Rows from block 2 of the decoder, named by matrix and row number. Rows with one number belong to one channel. Each number is 200 + 30 x the weight over its row's rms, rounded and kept within 0 to 999. All counts start at 0. After the name is the row's rms in percent of the matrix's.
# convs0: first 3x3 conv (decoder.decb.0.0.convs.0.weight, 96x96x3x3), inputs 84-95, a 3x3 kernel for each
# convs1: second 3x3 conv (decoder.decb.0.0.convs.1.weight, 96x96x3x3, transposed), outputs 84-95, a 3x3 kernel for each
convs0.11,105,216,132,230,199,178,172,190,213,165,154,141,177,195,258,185,228,195,184,230,148,197,200,228,163,204,218,207,221,192,198,194,205,193,196,225,188,146,246,201,234,227,252,228,203,202,214,220,215,186,210,204,167,191,205,215,194,213,253,191,202,188,187,151,224,193,177,205,267,197,164,227,202,188,218,203,166,210,178,193,187,190,215,222,164,235,196,207,209,151,242,224,196,184,231,213,214,178,166,223,224,192,177,192,207,203,198,188,210
convs1.11,117,237,198,194,194,232,188,191,251,194,245,196,205,181,223,197,192,235,250,226,249,251,224,196,153,200,253,200,214,212,157,222,236,192,224,209,187,174,230,213,139,162,183,179,206,203,217,231,171,197,219,171,202,181,177,209,205,199,181,199,189,172,241,201,225,139,199,194,99,165,116,137,155,217,219,216,187,188,270,206,143,243,196,209,213,228,225,188,212,236,157,188,222,251,180,163,179,173,218,195,220,274,223,194,189,212,235,187,185
convs0.12,092,211,234,175,218,254,194,212,209,147,165,183,221,217,219,197,200,196,241,201,237,152,225,206,198,203,205,188,234,231,133,243,167,201,203,195,201,171,213,193,199,200,208,218,236,201,212,177,211,193,219,207,161,204,173,201,208,135,222,184,253,183,197,185,223,180,243,162,235,196,199,195,212,184,201,183,226,160,270,203,226,223,222,163,209,164,150,201,196,193,226,194,214,220,163,152,208,220,194,198,212,210,232,135,226,196,179,189,174
convs1.12,093,244,223,203,210,135,207,191,186,209,200,253,188,199,206,240,176,228,218,199,244,222,225,195,197,208,202,183,201,213,194,204,198,136,260,190,147,202,195,202,204,199,160,192,223,232,211,188,196,163,166,188,205,233,181,185,187,217,170,187,173,242,170,194,216,236,216,227,137,207,192,195,207,172,228,187,190,219,226,210,260,203,187,245,186,237,201,256,230,224,207,215,211,170,214,210,225,171,179,159,237,176,223,200,167,235,143,147,169
convs0.13,118,200,204,200,197,243,223,173,180,211,181,197,208,207,223,214,179,188,171,191,174,162,200,203,175,204,170,184,203,217,250,274,180,265,234,232,197,164,221,183,194,220,195,189,200,169,222,212,193,163,200,243,170,165,191,194,212,221,192,194,207,195,210,174,203,198,194,198,174,228,228,156,174,155,205,194,166,230,160,187,183,198,195,200,179,188,186,252,210,242,153,222,228,200,160,187,151,204,173,210,171,164,195,157,175,170,215,218,232
convs1.13,119,195,216,187,181,141,161,192,175,168,249,232,208,206,199,194,200,227,219,221,210,223,248,260,252,207,223,219,202,193,172,180,160,124,165,186,194,222,253,246,206,178,214,236,242,257,197,233,190,205,209,214,217,173,152,209,190,159,182,176,174,200,220,200,207,193,168,150,115,130,190,131,158,176,181,234,215,158,213,232,160,229,197,199,225,187,208,213,206,153,204,194,228,210,226,208,212,171,182,192,203,172,224,179,228,227,226,264,230
convs0.14,092,217,189,200,216,227,185,239,192,264,219,187,175,190,224,185,196,191,201,183,201,255,239,192,197,216,189,215,190,177,267,231,245,147,252,274,192,167,206,215,237,202,236,248,226,197,222,171,214,134,220,190,152,187,212,204,210,243,177,163,179,168,177,175,232,207,191,176,217,176,137,185,177,249,183,173,186,227,230,201,229,213,173,173,144,195,199,174,220,196,215,202,218,204,244,162,160,260,170,285,194,187,172,207,228,236,188,209,160
convs1.14,094,148,201,166,208,196,167,201,217,179,184,235,215,227,198,261,239,180,148,233,156,178,213,201,152,232,210,212,249,155,161,202,158,136,107,190,186,217,191,175,177,120,211,183,199,243,185,183,252,191,179,239,185,201,185,193,193,174,174,193,169,157,219,179,184,221,217,214,221,216,192,214,205,185,187,184,184,190,204,253,220,169,199,158,202,199,175,169,231,210,231,178,235,214,216,246,165,204,192,196,251,202,183,192,147,175,233,212,205
convs0.15,099,156,175,213,146,202,230,158,220,177,207,219,174,215,186,181,202,181,247,199,205,178,163,226,217,231,168,178,182,247,208,137,211,155,225,143,205,205,247,221,137,247,165,212,199,231,222,167,212,226,188,185,189,225,229,190,207,193,153,217,143,211,174,206,187,202,219,187,176,209,225,233,187,151,179,213,211,174,177,203,185,160,220,206,159,207,188,197,215,217,164,187,227,175,202,239,242,193,265,191,210,234,201,169,220,226,190,215,199
convs1.15,098,191,181,188,142,185,241,189,205,229,128,153,208,201,190,151,238,167,196,190,245,181,153,183,210,182,206,193,176,225,165,255,222,255,215,182,230,178,201,162,223,225,235,171,158,222,176,207,212,210,188,197,196,222,161,204,152,168,232,176,237,210,177,219,247,174,197,225,208,203,183,174,263,246,190,237,197,230,203,180,228,233,283,195,149,192,210,176,235,195,168,231,131,223,188,220,227,237,255,253,231,151,222,157,121,245,196,155,166
convs0.16,101,214,223,183,196,211,171,197,243,214,153,202,160,211,214,134,194,242,200,171,171,204,221,202,179,209,199,184,199,204,178,224,143,195,208,204,199,218,166,221,210,162,225,209,195,202,192,219,179,164,184,218,198,208,161,243,159,207,189,193,184,220,173,193,239,212,193,200,263,226,190,236,250,195,195,255,183,242,237,187,183,171,190,204,163,180,182,202,190,182,176,220,152,184,224,228,190,186,212,161,223,164,201,225,204,164,192,266,204
convs1.16,103,194,197,243,282,214,210,221,189,206,242,122,193,272,183,184,193,193,211,233,231,187,262,216,232,219,243,196,179,200,153,167,234,211,220,201,197,165,180,166,188,256,203,120,207,155,256,213,174,187,199,176,206,177,177,194,238,209,203,225,243,184,217,191,177,170,234,144,135,182,156,161,180,219,213,211,187,188,237,169,146,233,211,217,205,204,210,218,236,210,184,233,228,225,175,168,227,181,197,204,170,191,196,193,178,151,205,267,198
convs0.17,091,217,257,204,215,246,195,207,156,202,209,205,178,188,233,182,253,221,191,167,253,186,217,214,180,176,217,191,215,200,206,182,198,249,208,185,234,136,195,203,190,213,184,230,199,235,234,182,184,181,225,184,147,176,208,202,164,159,193,189,230,217,186,198,187,163,203,241,199,209,190,161,189,229,214,238,177,247,219,167,168,205,184,205,205,186,180,215,224,199,208,208,156,203,225,186,185,183,251,209,140,209,234,198,186,169,189,223,225
convs1.17,089,185,222,189,258,169,180,229,174,199,196,135,160,218,133,199,242,216,194,187,181,205,223,176,192,192,167,228,175,194,190,190,181,214,203,180,163,150,206,160,208,194,233,212,209,250,208,227,264,237,176,264,225,231,196,174,208,183,188,222,208,240,190,205,233,220,220,240,158,175,197,194,174,232,248,243,214,155,216,177,185,189,202,195,185,197,212,220,147,175,182,157,181,193,204,218,212,188,299,210,171,173,199,225,204,199,150,169,210
convs0.18,118,222,168,230,177,170,222,216,165,209,199,201,168,161,200,232,190,180,221,176,156,223,201,189,192,187,197,205,201,204,187,224,252,218,142,216,165,225,177,218,265,151,249,195,184,238,181,214,149,205,215,190,238,164,220,207,225,163,280,142,192,184,281,164,204,242,172,190,219,233,197,243,157,200,184,202,190,212,182,186,188,182,225,193,189,236,155,226,173,219,216,176,205,217,156,167,150,236,174,207,161,180,226,242,187,180,202,212,222
convs1.18,116,218,226,198,272,270,213,217,186,205,181,262,186,147,173,187,253,170,219,158,140,210,214,166,240,188,168,229,226,216,239,233,174,176,224,179,254,200,203,195,123,162,151,193,203,196,177,216,215,197,210,212,213,217,201,223,203,208,228,217,203,203,191,212,223,216,193,207,190,226,225,208,211,221,258,211,219,221,174,190,174,169,217,195,213,182,156,226,175,138,215,239,211,148,212,185,190,241,206,193,237,201,215,266,184,162,190,224,215
convs0.19,098,185,210,228,189,203,200,171,213,198,170,180,190,220,183,147,195,203,199,176,240,239,203,199,194,196,188,226,180,133,169,179,269,232,218,155,183,242,157,196,197,147,230,229,187,168,156,161,239,211,217,158,189,199,219,222,161,190,135,211,184,222,178,202,220,195,216,201,157,191,178,211,189,158,210,177,205,207,200,163,243,177,194,215,215,212,190,248,203,190,192,208,249,204,123,202,237,228,239,211,200,163,219,217,236,180,251,181,209
convs1.19,095,158,192,249,179,196,211,141,206,206,199,196,174,246,215,201,198,229,230,175,252,192,235,214,202,203,168,204,206,248,223,154,210,260,214,270,227,239,254,171,159,267,172,167,206,154,227,229,205,246,225,203,180,241,238,210,170,170,223,175,248,209,251,187,252,179,242,210,171,168,221,177,202,239,130,259,174,172,190,197,167,194,211,227,225,177,198,210,180,184,230,179,185,168,132,205,279,192,148,181,248,179,164,224,167,169,187,199,161
convs0.20,108,153,212,204,220,217,212,182,133,195,212,223,188,169,191,168,200,166,184,189,175,199,190,213,172,240,158,222,186,144,173,219,173,200,233,227,223,157,187,198,208,220,236,257,151,199,223,145,176,96,258,108,265,133,241,241,218,216,224,221,229,189,229,179,196,248,180,178,188,206,171,216,177,212,197,162,206,175,206,206,235,160,210,190,196,198,225,210,204,182,203,207,192,217,221,227,213,195,199,197,193,177,197,162,209,173,164,262,215
convs1.20,106,217,222,195,188,209,173,214,209,203,209,227,217,239,245,258,219,186,217,223,197,145,237,238,191,224,214,202,211,211,167,211,209,222,234,223,208,195,215,162,137,146,149,168,195,237,190,230,159,271,198,216,240,242,159,198,157,210,211,183,217,206,217,195,258,205,206,201,210,190,210,144,191,264,208,233,221,253,204,254,236,175,207,229,216,202,234,221,264,236,193,205,188,250,186,159,192,163,201,279,194,184,227,238,185,223,223,190,218
convs0.21,090,202,181,259,213,216,179,181,215,162,148,245,231,223,189,154,171,183,142,224,177,209,216,193,194,144,203,203,209,190,165,192,187,158,201,223,183,177,185,204,217,172,235,258,225,224,223,202,199,180,208,218,167,207,232,174,216,233,200,164,178,165,212,198,150,177,246,196,197,201,223,210,204,225,194,174,189,192,217,208,193,151,145,213,173,153,221,171,211,203,225,177,192,195,168,198,196,205,177,217,214,167,224,192,185,178,236,172,223
convs1.21,096,223,187,248,224,238,226,203,191,222,245,223,204,197,204,196,182,175,218,172,162,240,146,199,179,192,213,176,214,173,226,240,206,197,248,240,213,148,187,123,171,214,198,180,179,204,212,241,241,213,178,215,158,168,192,211,204,237,211,201,197,157,176,205,177,167,164,218,154,196,138,187,210,220,245,221,206,236,207,194,218,202,182,187,197,250,149,226,226,179,228,182,253,177,173,267,173,193,220,203,221,163,192,186,195,220,183,231,127
convs0.22,096,197,170,222,176,236,239,159,178,211,205,219,215,242,230,196,209,123,206,188,197,183,186,196,219,221,195,229,163,222,232,247,227,249,192,183,221,199,179,222,196,163,209,219,211,214,231,189,229,225,238,167,231,194,229,147,149,212,188,213,158,221,205,209,194,202,210,229,151,281,188,204,198,212,164,183,157,218,194,209,170,225,199,168,168,168,228,193,193,222,200,154,202,201,200,227,167,185,195,179,198,216,224,175,227,224,210,201,200
convs1.22,099,170,185,222,179,211,193,247,236,210,240,248,204,196,143,177,205,209,196,190,200,207,204,215,207,238,256,211,182,226,218,165,184,188,119,178,210,169,154,162,207,219,178,177,187,173,253,202,224,201,153,178,165,173,160,216,225,196,194,164,178,170,198,219,199,180,212,157,187,167,165,171,188,210,230,189,200,216,257,210,240,245,212,187,216,221,222,236,242,204,175,194,222,207,182,173,174,168,198,261,217,253,199,196,183,218,199,210,206
convs0.23,094,173,243,224,236,210,204,211,227,244,196,181,228,204,189,223,237,178,202,221,207,213,224,184,206,236,176,182,207,120,161,202,213,264,204,207,127,178,195,217,200,248,187,214,142,223,223,192,245,184,193,194,214,203,188,233,187,206,193,198,191,199,220,160,182,169,189,214,189,177,211,222,216,191,197,229,202,212,200,236,222,164,240,178,205,114,146,237,226,273,161,168,204,182,186,138,233,209,225,200,192,242,190,223,250,239,219,231,205
convs1.23,092,177,168,197,190,182,184,147,174,213,206,235,178,225,215,183,188,231,199,201,208,182,190,211,192,160,237,167,206,228,194,143,201,202,241,273,210,194,257,226,199,164,187,205,261,173,192,156,204,205,174,219,160,168,174,192,147,198,170,166,196,153,209,171,195,178,160,193,171,183,206,195,196,280,229,175,216,228,236,222,208,232,205,188,181,205,259,260,230,180,133,281,194,191,179,247,173,195,192,237,215,160,210,172,137,172,206,225,208
convs0.24,110,278,196,238,146,213,180,267,223,245,161,173,188,217,206,168,205,216,221,193,216,162,181,156,185,174,246,198,242,239,233,192,193,209,186,211,214,191,316,218,209,184,200,184,245,182,187,147,186,195,196,230,164,178,189,187,190,214,168,140,215,192,218,198,211,205,208,200,186,196,215,165,220,165,175,180,199,216,218,193,148,182,194,199,206,168,140,195,172,195,178,209,176,143,220,189,292,246,169,175,166,201,170,152,159,201,190,148,204
convs1.24,102,194,190,169,195,170,199,171,174,193,167,207,209,197,162,224,186,188,215,243,144,218,230,180,240,247,178,248,185,263,257,205,207,216,179,241,208,218,177,217,249,192,212,233,113,208,234,210,233,220,227,195,222,259,227,187,192,192,211,261,222,170,184,160,162,292,197,209,296,219,210,234,215,178,231,191,184,196,197,195,267,239,174,200,198,218,254,232,189,232,232,182,246,167,151,234,202,199,252,146,208,237,205,190,247,232,237,209,247
convs0.25,104,219,221,195,236,267,145,201,247,203,211,204,143,197,173,178,195,211,212,233,186,184,235,222,195,169,220,225,218,230,226,175,194,192,193,156,202,244,227,252,235,202,221,243,224,191,156,161,234,137,181,181,170,201,188,222,186,187,211,226,188,188,177,220,158,179,157,153,190,213,203,221,184,156,194,211,169,230,256,180,186,166,229,185,235,191,198,255,204,223,235,190,142,209,207,139,164,197,220,187,220,183,202,217,229,220,173,211,198
convs1.25,111,172,205,224,181,130,176,207,183,227,139,177,209,199,241,204,268,242,189,193,154,189,217,130,149,238,218,165,176,209,228,187,153,234,191,189,164,243,172,139,200,157,214,163,173,233,188,213,230,230,236,235,208,230,178,149,178,206,209,184,183,185,197,169,209,165,215,172,241,219,217,242,223,195,203,225,154,219,177,206,202,224,152,144,214,162,208,256,193,185,180,188,146,195,196,245,151,199,207,216,170,201,265,211,178,200,206,184,167