From a checkpoint of a small image FSQ autoencoder: trained on photos with spoken descriptions (Open Images, Localized Narratives).
Rows from block 10 of the encoder of a small image FSQ autoencoder, named by matrix and row number. Rows with one number belong to one channel. Each number is 128 + 32 x the weight over its row's rms, rounded and kept within 0 to 255. All counts start at 0. Numbers have three digits each.
After each channel's rows are labels from the 100 images, of 14848, where the channel reaches its highest value: "patch colour" is the nearest of a few named colours to the mean colour under the peak. Only what is clearly more common there than usual is listed. The data: photos with spoken descriptions (Open Images, Localized Narratives). In brackets: how many of the 100, against the usual share in percent.
# convs0: first 3x3 conv (encoder.blocks.10.convs.0.weight, 160x160x3x3, each kernel summed), inputs 0-79
# convs1: second 3x3 conv (encoder.blocks.10.convs.1.weight, 160x160x3x3, transposed, each kernel summed), outputs 0-79

convs0.146:113147134125125160101182116136175142080113117068126120090074057116103091124159136086143129109161111135128142111180004114138119137102129161112053138165153119140096136106155186144115155110123123169123138085146080107129142154112126103116076142
convs1.146:164167055119141094168087091133112111095103140161067144114070093178121087103074138151104053059138141149154105163143161110184084208141126171071162165119186117112161142105152141105134130142090110090120155143087098168191160181140077098093127182
patch colour: pink (25 vs 9.2)

convs0.116:128097062180116135104156121181105139116103178118116077137215084108093149158157136128068101090144082143145114112113123185109109137073139105062139131160080145112137099163143106119140151149143132120132128114097107157108144225133128100098144143
convs1.116:140133152138044141156161152092153137153133106142160181102099104163080145103045091165158096106153105116116127124114100136098129160146152142137125090177121095233161103137111118104148080152165134111144060139137159146087150143169155127094115173
patch colour: black (64 vs 13.9)

convs0.24:119171148138118127138158176157129112191186110142132112118125174108109152156146125081114139080091132124147144093107185101096135134059138134133109089148077132065141069135149130084178160072108172118115137151117156132196129174152150042137101149
convs1.24:158166142129109127082136137191052130189110165117157121129163167092165157141075176153194086102088112107099106081109116175081134089151134157120139119138098152189137044117169067131114116091117102151113146116152128096118149150105133123094098151
patch colour: white (32 vs 6.2)

convs0.39:116145109112145170096129116139124155121120115100115058137130146159106130126146191114164163060108148124158171123189164170169118066090119099120119121106058113134129096216124127104140167199122157122141108095129124159151166131165095100109128109
convs1.39:161131178131234131173147100145149182107153119155129124149067141172107134130113073165135172104184108174148147174184160072211124095126126081090201139136118114105136163088108125119089102119106128154130087159129103173140143163158109136146122138
patch colour: black (89 vs 13.9)

convs0.143:122119186105092105143150146115122128148133091088136147153200120171209111102124181102099135142157177118104136094161144110140089085198136095090166101158194104133130158178081078153113098149143120071148137139114110097159090165100124158104146116
convs1.143:098108079204130145119080130090132114079132092158114151149073100166122132148109096123113141114131129103096160072194093144134149090165149107136134077115094126138077166097143159147149117154103123152097165153141095070173142111112154132174117056
patch colour: black (35 vs 13.9)

convs0.26:158151161135180108148106161097140088111113078162090141108140155147130102129163107156146106135120100110109159123170170084108110149065115122168187152145142174189135140129145121058053128181110143126127066139156139137145100109147049124196140043
convs1.26:164090124075121023117162122197130140096152117130161107116108169130120116089156121170151134133133122100200079079138124114095083102107162107156143161100113112095109146129117100139113127100147084144169161140120138126139136105115049131072115097
patch colour: grey (78 vs 35)

convs0.72:103097129135050163143158126175135142127146100159122131110083070114157111136142096146129133117084114145091152108092171114105159133180203137079119163128135144193172154136124129067086189173165126123136090125142109107110116200125162140144181050
convs1.72:134146131143142121141119111168127136138132116042168181123120098130123155186147146158121177115190141110125147170113154115088160133131132097099109213128127118116093096154117140120136188144149115176121199133146111126094118211116188171097136059
patch colour: white (42 vs 6.2)

convs0.17:132106124115215161113157094043138111144166078125136154104165154149052148138096084134128065149138185132138095171144148113101130118179081114160087128130088130103166078040118155153063126070137104113107134083081162115157086123167101136150122145
convs1.17:124090152088145129180130120076136173104170112138092070131100083092154128157148137118098134098148134142148157157105113145074115078136133141162141067168142131180115171178099148105147172157194116122150163147063138158176178083098098196121089124
patch colour: grey (62 vs 35)

convs0.83:142135157174076152101164110158170152113153146150079114125139117142134175107153058126156124112095136133140133118102138172120140138082110124118125139096124132096139090096121056084139077113096126071189122178091141100131161190146154183151102150
convs1.83:125105104139118125113132085126116159129096143073123141196145144185177135119152152180064129147086075151075156143157156105082160153055147202160144146094166145144126103176139152115091130140116146056088048100120110138118110105125126105149141145
patch colour: red (26 vs 0.5)

convs0.66:128097131165146109178107145124136138096118066120117109174199174160145154106031088105066155178089142092174115098115129188078134125172094156111120177131155167153122145108093124134142111145129173153137174137097076170089102138138146167138147162
convs1.66:156107129121175108080100123076105123130081138102152134180167159080127131121172161130175141149123128159077070158145132133061121184125149163082121216129102112141137094177150150097155122177121152085140173094186082108150091106181186115153126086
patch colour: black (58 vs 13.9)

convs0.105:116114121162174138174075103075101154111100003118141125121104163103139146095111151124193128126165112120091137183121138047141148115146087150080126113148100145155054133141133131117117088149117121071118107120149085145194090189109090136077121133
convs1.105:122128160129096147115101118125152147116189193132175135095104144072084119093115094151137142159178132137103151078152114139151141169113098074112145078199142135168086119136140135141141127091139133151101098132193123074131143130133189117214130144
patch colour: grey (70 vs 35)

convs0.136:134116124132064128135077109095134119117110105143127122073147125100134147199050163074101120115065072100096121035112099101105096076117135088144107170111169097165113103161112124137070116192128103203130135126166144128129111169101127118148150107
convs1.136:125155135125133034120066148113109158099160119105154133118098107115170097196181137053152159185111181133178165092085115132154138134155121069085137179131139131090071160115060127171098121075130099138112164155172148131108047161085131105133156091
patch colour: pink (25 vs 9.2)

convs0.104:134152090196118084091125120139123151184105118134092112146128094136106142120101167126105165115081089117120170140135112166162151123068189153123164039123138161147184123098098139145114152094091130175161142134160182126125105185171157113086135081
convs1.104:122126173120142161147095160104116097152120136144207147152164141134123088125145119140122195123091096123141130112101091172156160136143106152150119151119092144129116074103080154092148140187135162142098110141166188132107141101087178084133147027
patch colour: grey (60 vs 35)

convs0.14:158140092158135159067147131134159172109187168101105088178145091165150151121108163101056083125101113148149120160117097176138101135081199085103115121146094172098150122104120114078123108124117110150083117104116111134074134173132121138131147146
convs1.14:143090130131105116180112151163104143122092100106099187199086087094126112079150082111148096234110147076145093094142104136187142127161094131135117104127090132112125091183129139167101144111138113080163076146138076141124039192125086109108148151
patch colour: grey (65 vs 35)

convs0.98:118136228142119098136114126140119121099096094113142094141147146106128115104151138132137141173030154163157140128119173038121130137155055139107142184114100128171111136178198061159154180150153119112105117121131054148132135103147109092093136101
convs1.98:174155092137125101135129096086103179136139117152146127119140153166150110096182139165118129180077124137119101101112107152098102121140146123182119205194099153122132150116191124120164117132100102137131128090140078094033132086134177106144114116
patch colour: white (66 vs 6.2)

convs0.117:147156161163194106154121098188117170107126076121090099174146140118125129122113123133120157161142111181117100183093237149151149129160125143084119126081137100127124130120127147093145156131126098158179133161157108142164084135135111115122106176
convs1.117:053095116151095119134124089137126139123134055117162117186069118115165138098113113106114181157115134171168158154093178145183137143122102146195163135133078116154141147134140094179179095135136125146074146153064082139126128098122135063086112137
patch colour: black (71 vs 13.9)

convs0.32:103082133122109173150145146169098185082164172110141148157158084157175148161133073048154190188131108130150143137164158159097153118103174147143109105134161100149157140104192112134123138184176124103105171133097122129152116122150127162149148097
convs1.32:098211155189147133128159096096120065123151126143102077145091091117133139128091104078120170197144054137132160125166158020091114101141088178093155094131196120109131147165187124084133134096075050164186135104144161148144078109145104148169131089
patch colour: black (88 vs 13.9)

convs0.121:176140128135125117179103114083151089128158163151160117171111170123071091159201091097124168122126141081144093095131115128126163120142078136092104135128127088169141120103108096146123128198108153190159105072149096133127096076057140146115147142
convs1.121:198157190100140096080107166124129189112077137071105150188106158105092101196108148130191099128097132122133102094136159106179152111160159057141162144116093171076172115112095151081102155085082142113077132149110126168155111112191140103149149132
patch colour: black (34 vs 13.9)

convs0.33:118163187163127139113132098146126092123096114103101152144145138114157130119083119108143125121116087105125162121129087144120129180129047145081102090125121115169145098138144058108104110128166150091166180146167033063183127124167143148148182121
convs1.33:088130106151151109187127131055178135140184121125143080121142120192171057095142097127136181087135159159149158134164105103095104174092126109151143135107147129131104124159141169154154118108165145179146150118153067125121152063075113072140106156
patch colour: black (66 vs 13.9)

convs0.147:083129199158175136155149053156135145165108082098109094152202112137136052141115103125133067118051185149114089137065185094130102121134110127128105116088131129109124116080109106138102158133178156097187112126135106159120134203132135156129130110
convs1.147:122081075121118197144123107107103142159135122166129141150113078172116074173118076099090173108137125118109102113075170148049127114159134113122110106134095112190138117237103132136143082126186106135169109098119157156141145194122109125141113080
patch colour: black (50 vs 13.9)

convs0.49:133165089175100133129115193179088139132128166114129152115129029133160147121078154145075135121154121105136171101117164133129149141108154171124157123109097135092176127153142183119141129141127136171102114154158084105051118125098130140143141114
convs1.49:106079182097095137110175122151153133126163122136122085116104066058132128139162150109226158124158144112144180117128124125108154124155109129161164149126129102083157104108086107156146085094116141130128152131149076125108128139089101093104106113
patch colour: grey (60 vs 35)

convs0.74:149141109126127137100143086080137142192118094125100079130138063165156105094144188142176113035145124122113160194082160139106132057099122091152154158161092180184121079115138108119129074150138081066166126109142118123176133121125125132126137150
convs1.74:106145174142083121182164106133187094137170076100156155113101076126102106083086064160139152071095166112138146141107130126084160042131141102110118135181114112152079108175094107134131093106142131132090135172080135095092148112158126153125093158
patch colour: grey (62 vs 35)

convs0.5:075153167101138142109157132150121169085148145133124130123142102177123111148150082115147160179089165111152126148127142181128166130085153110092095125140119056175112125153117093097107206127104171097143161140103114125139104136149142126090138120
convs1.5:121098100226075159143138149117109142139091118146105077111208122153081127143101085157095118165139090065131104129125083134085165101125100154149132084170135131139084110159126125125106137163153099147099125120125137147163109119157134118176121153
patch colour: black (57 vs 13.9)

convs0.154:094152162198132096165093108209163170103087153131089110070136151104120174104220115119147109077112182111108174136133142145136120159129135134105172066124126174160064157091100065198145147148160094153125138141095109146121160198103113032108128164
convs1.154:115080131040087117091109127123092089135142105114178148135103187135153135104078169108149120109137172140162147113106137080155134162129113084156148109122095091154109060098100142132124150204123144143079158105081157097180152143110154160149096202
patch colour: pink (41 vs 9.2); white (29 vs 6.2)

convs0.113:159114198080101085090106104108125134154139087098091137104130146062176109123168083103177102147211121147140110137142125161117117074088135153164111092125187139116068151076175163157111132097099124090076131119169125158146095178145086114160103148
convs1.113:142134122120121103149121089094099146128131123174095071145118115135094128129094145162175129115165157178113130105095109103115078091154105107070162045103221148218169140176132069136101110126116133123200150092089129101158111151133093166094144150
patch colour: black (47 vs 13.9)

convs0.60:140131142117171078143112106002114105126144106140077080081143102095165182156088085127126133106115081109173126126166120178128137141087088136193123128104150168104122087117085178137109156082103096175100080113139158124118157167061154139140118108
convs1.60:145087118139119099109078126141144110138149178069120166069071144104182161137147184041162131119136105122148125098116157136138184113134208138087107153152178135108105103066111121147144179158116143120140140059065112110121143164079148183096130149
patch colour: brown (68 vs 31.6)

convs0.1:103079132177184097117173143212159110104096163104075126085139091113155134096102153130096124137087082211153087132126203172148084127145129120095101112151100098127194150221150123115158194125125123124098104128148064154129120059125139090115154109
convs1.1:082088188088139098146106172129125102118123086158145123083094104156155133116133150093122157162134133130177170128096073146165154136178179146116135085099084047115159187077150131164158120125137154150160160106134131110130105137167107113146118088
patch colour: brown (62 vs 31.6)

convs0.20:136135214098164044150135090157118175149172178099117172087138156145129119147105095120134104121101149177119103130126088139147108124096109073147168114126131138120084183133174104127097140136118036159168119118097157148153088114126177080120167136
convs1.20:146152109112156155118084132108193150120073155158140102147111137128100104125134171135176120094107110105155142103125097111084162094091105102139134083112140115165143203112135107109103080106148164148118145123108142131115149133113167054140153115
patch colour: white (44 vs 6.2)

convs0.16:121139046090128160129099173143152105184183086101142086177101148196159123087123125116157126075162154086116170171113200070091121115243130140146152079136116124143106143151112148088073145117124125105160143162075154134141166118118133135129090124
convs1.16:148102176182156183125197110111105129162093117164165141157119146089084123105124143148060121095120109102122130151093126168046119120175130141133117108122110086137059066084140088145070143129129166180130149109133160140133190105144190130150102144
patch colour: grey (66 vs 35)

convs0.7:142108120146095151167130155100110142138106119133090145162176112110140127100159073059074190117121108103072095126055092153108078128124130134109109139129123187135081122085155113138163107086120126154114157112148169150119093110085140142101112168
convs1.7:110110120134166193169165102112145111141128169136127155135105125164174078108103151075156155084105083076126162098095149117111147131128107207186146133123125098090068149100148070131124130153142133136136139168126155137163158080136076144185116173
patch colour: grey (64 vs 35)

convs0.82:121144176156121138113135122126095088132150120141118131105075114128136107160132099141078190088104119174134103143135130157152140111147095102097210174140097189071136065107135088186098112120105119139115164092081144089095136158091163092131132119
convs1.82:123113170128158173141143120094156132099132147102178108079151138073121135184201159133152203140142100148125156095149067083125121100118194114114091171060085123157132144138125130205116149192179116146122173152133131133109105128114176125156149122
patch colour: pink (26 vs 9.2)

convs0.13:126126089161161141138109044068085099088098155100102111093145139161144110120124194138121137126117137153078156173055157156144085133102201140113165149133108127083120108111134120099148152005123147102092089104111133174180130128167142201141148141
convs1.13:125109155109119160139109147098173133129131123141162145159150091107126096139164100185154174120094124167087181146066147068104089187156076142076139179078104115077154095144114092127141145172110118068140083117172161130116143196151120109129178186
patch colour: black (49 vs 13.9)

convs0.90:126089209126106087120167163158133103115119153119163144130189152193121142160182077180081095149118124126121106163171124112096157138131085114101148116112132084132148092112054120221141124148129154160107132131111164101078118165117130107062149122
convs1.90:084151126182117138126089171155114197149097144123113061116140188058197148117105171101129136130126139195119148171141096099088103131151190124158122122154116145174118119133088101145108129144130147107113130082114162108088139119154141104152173192
patch colour: black (59 vs 13.9)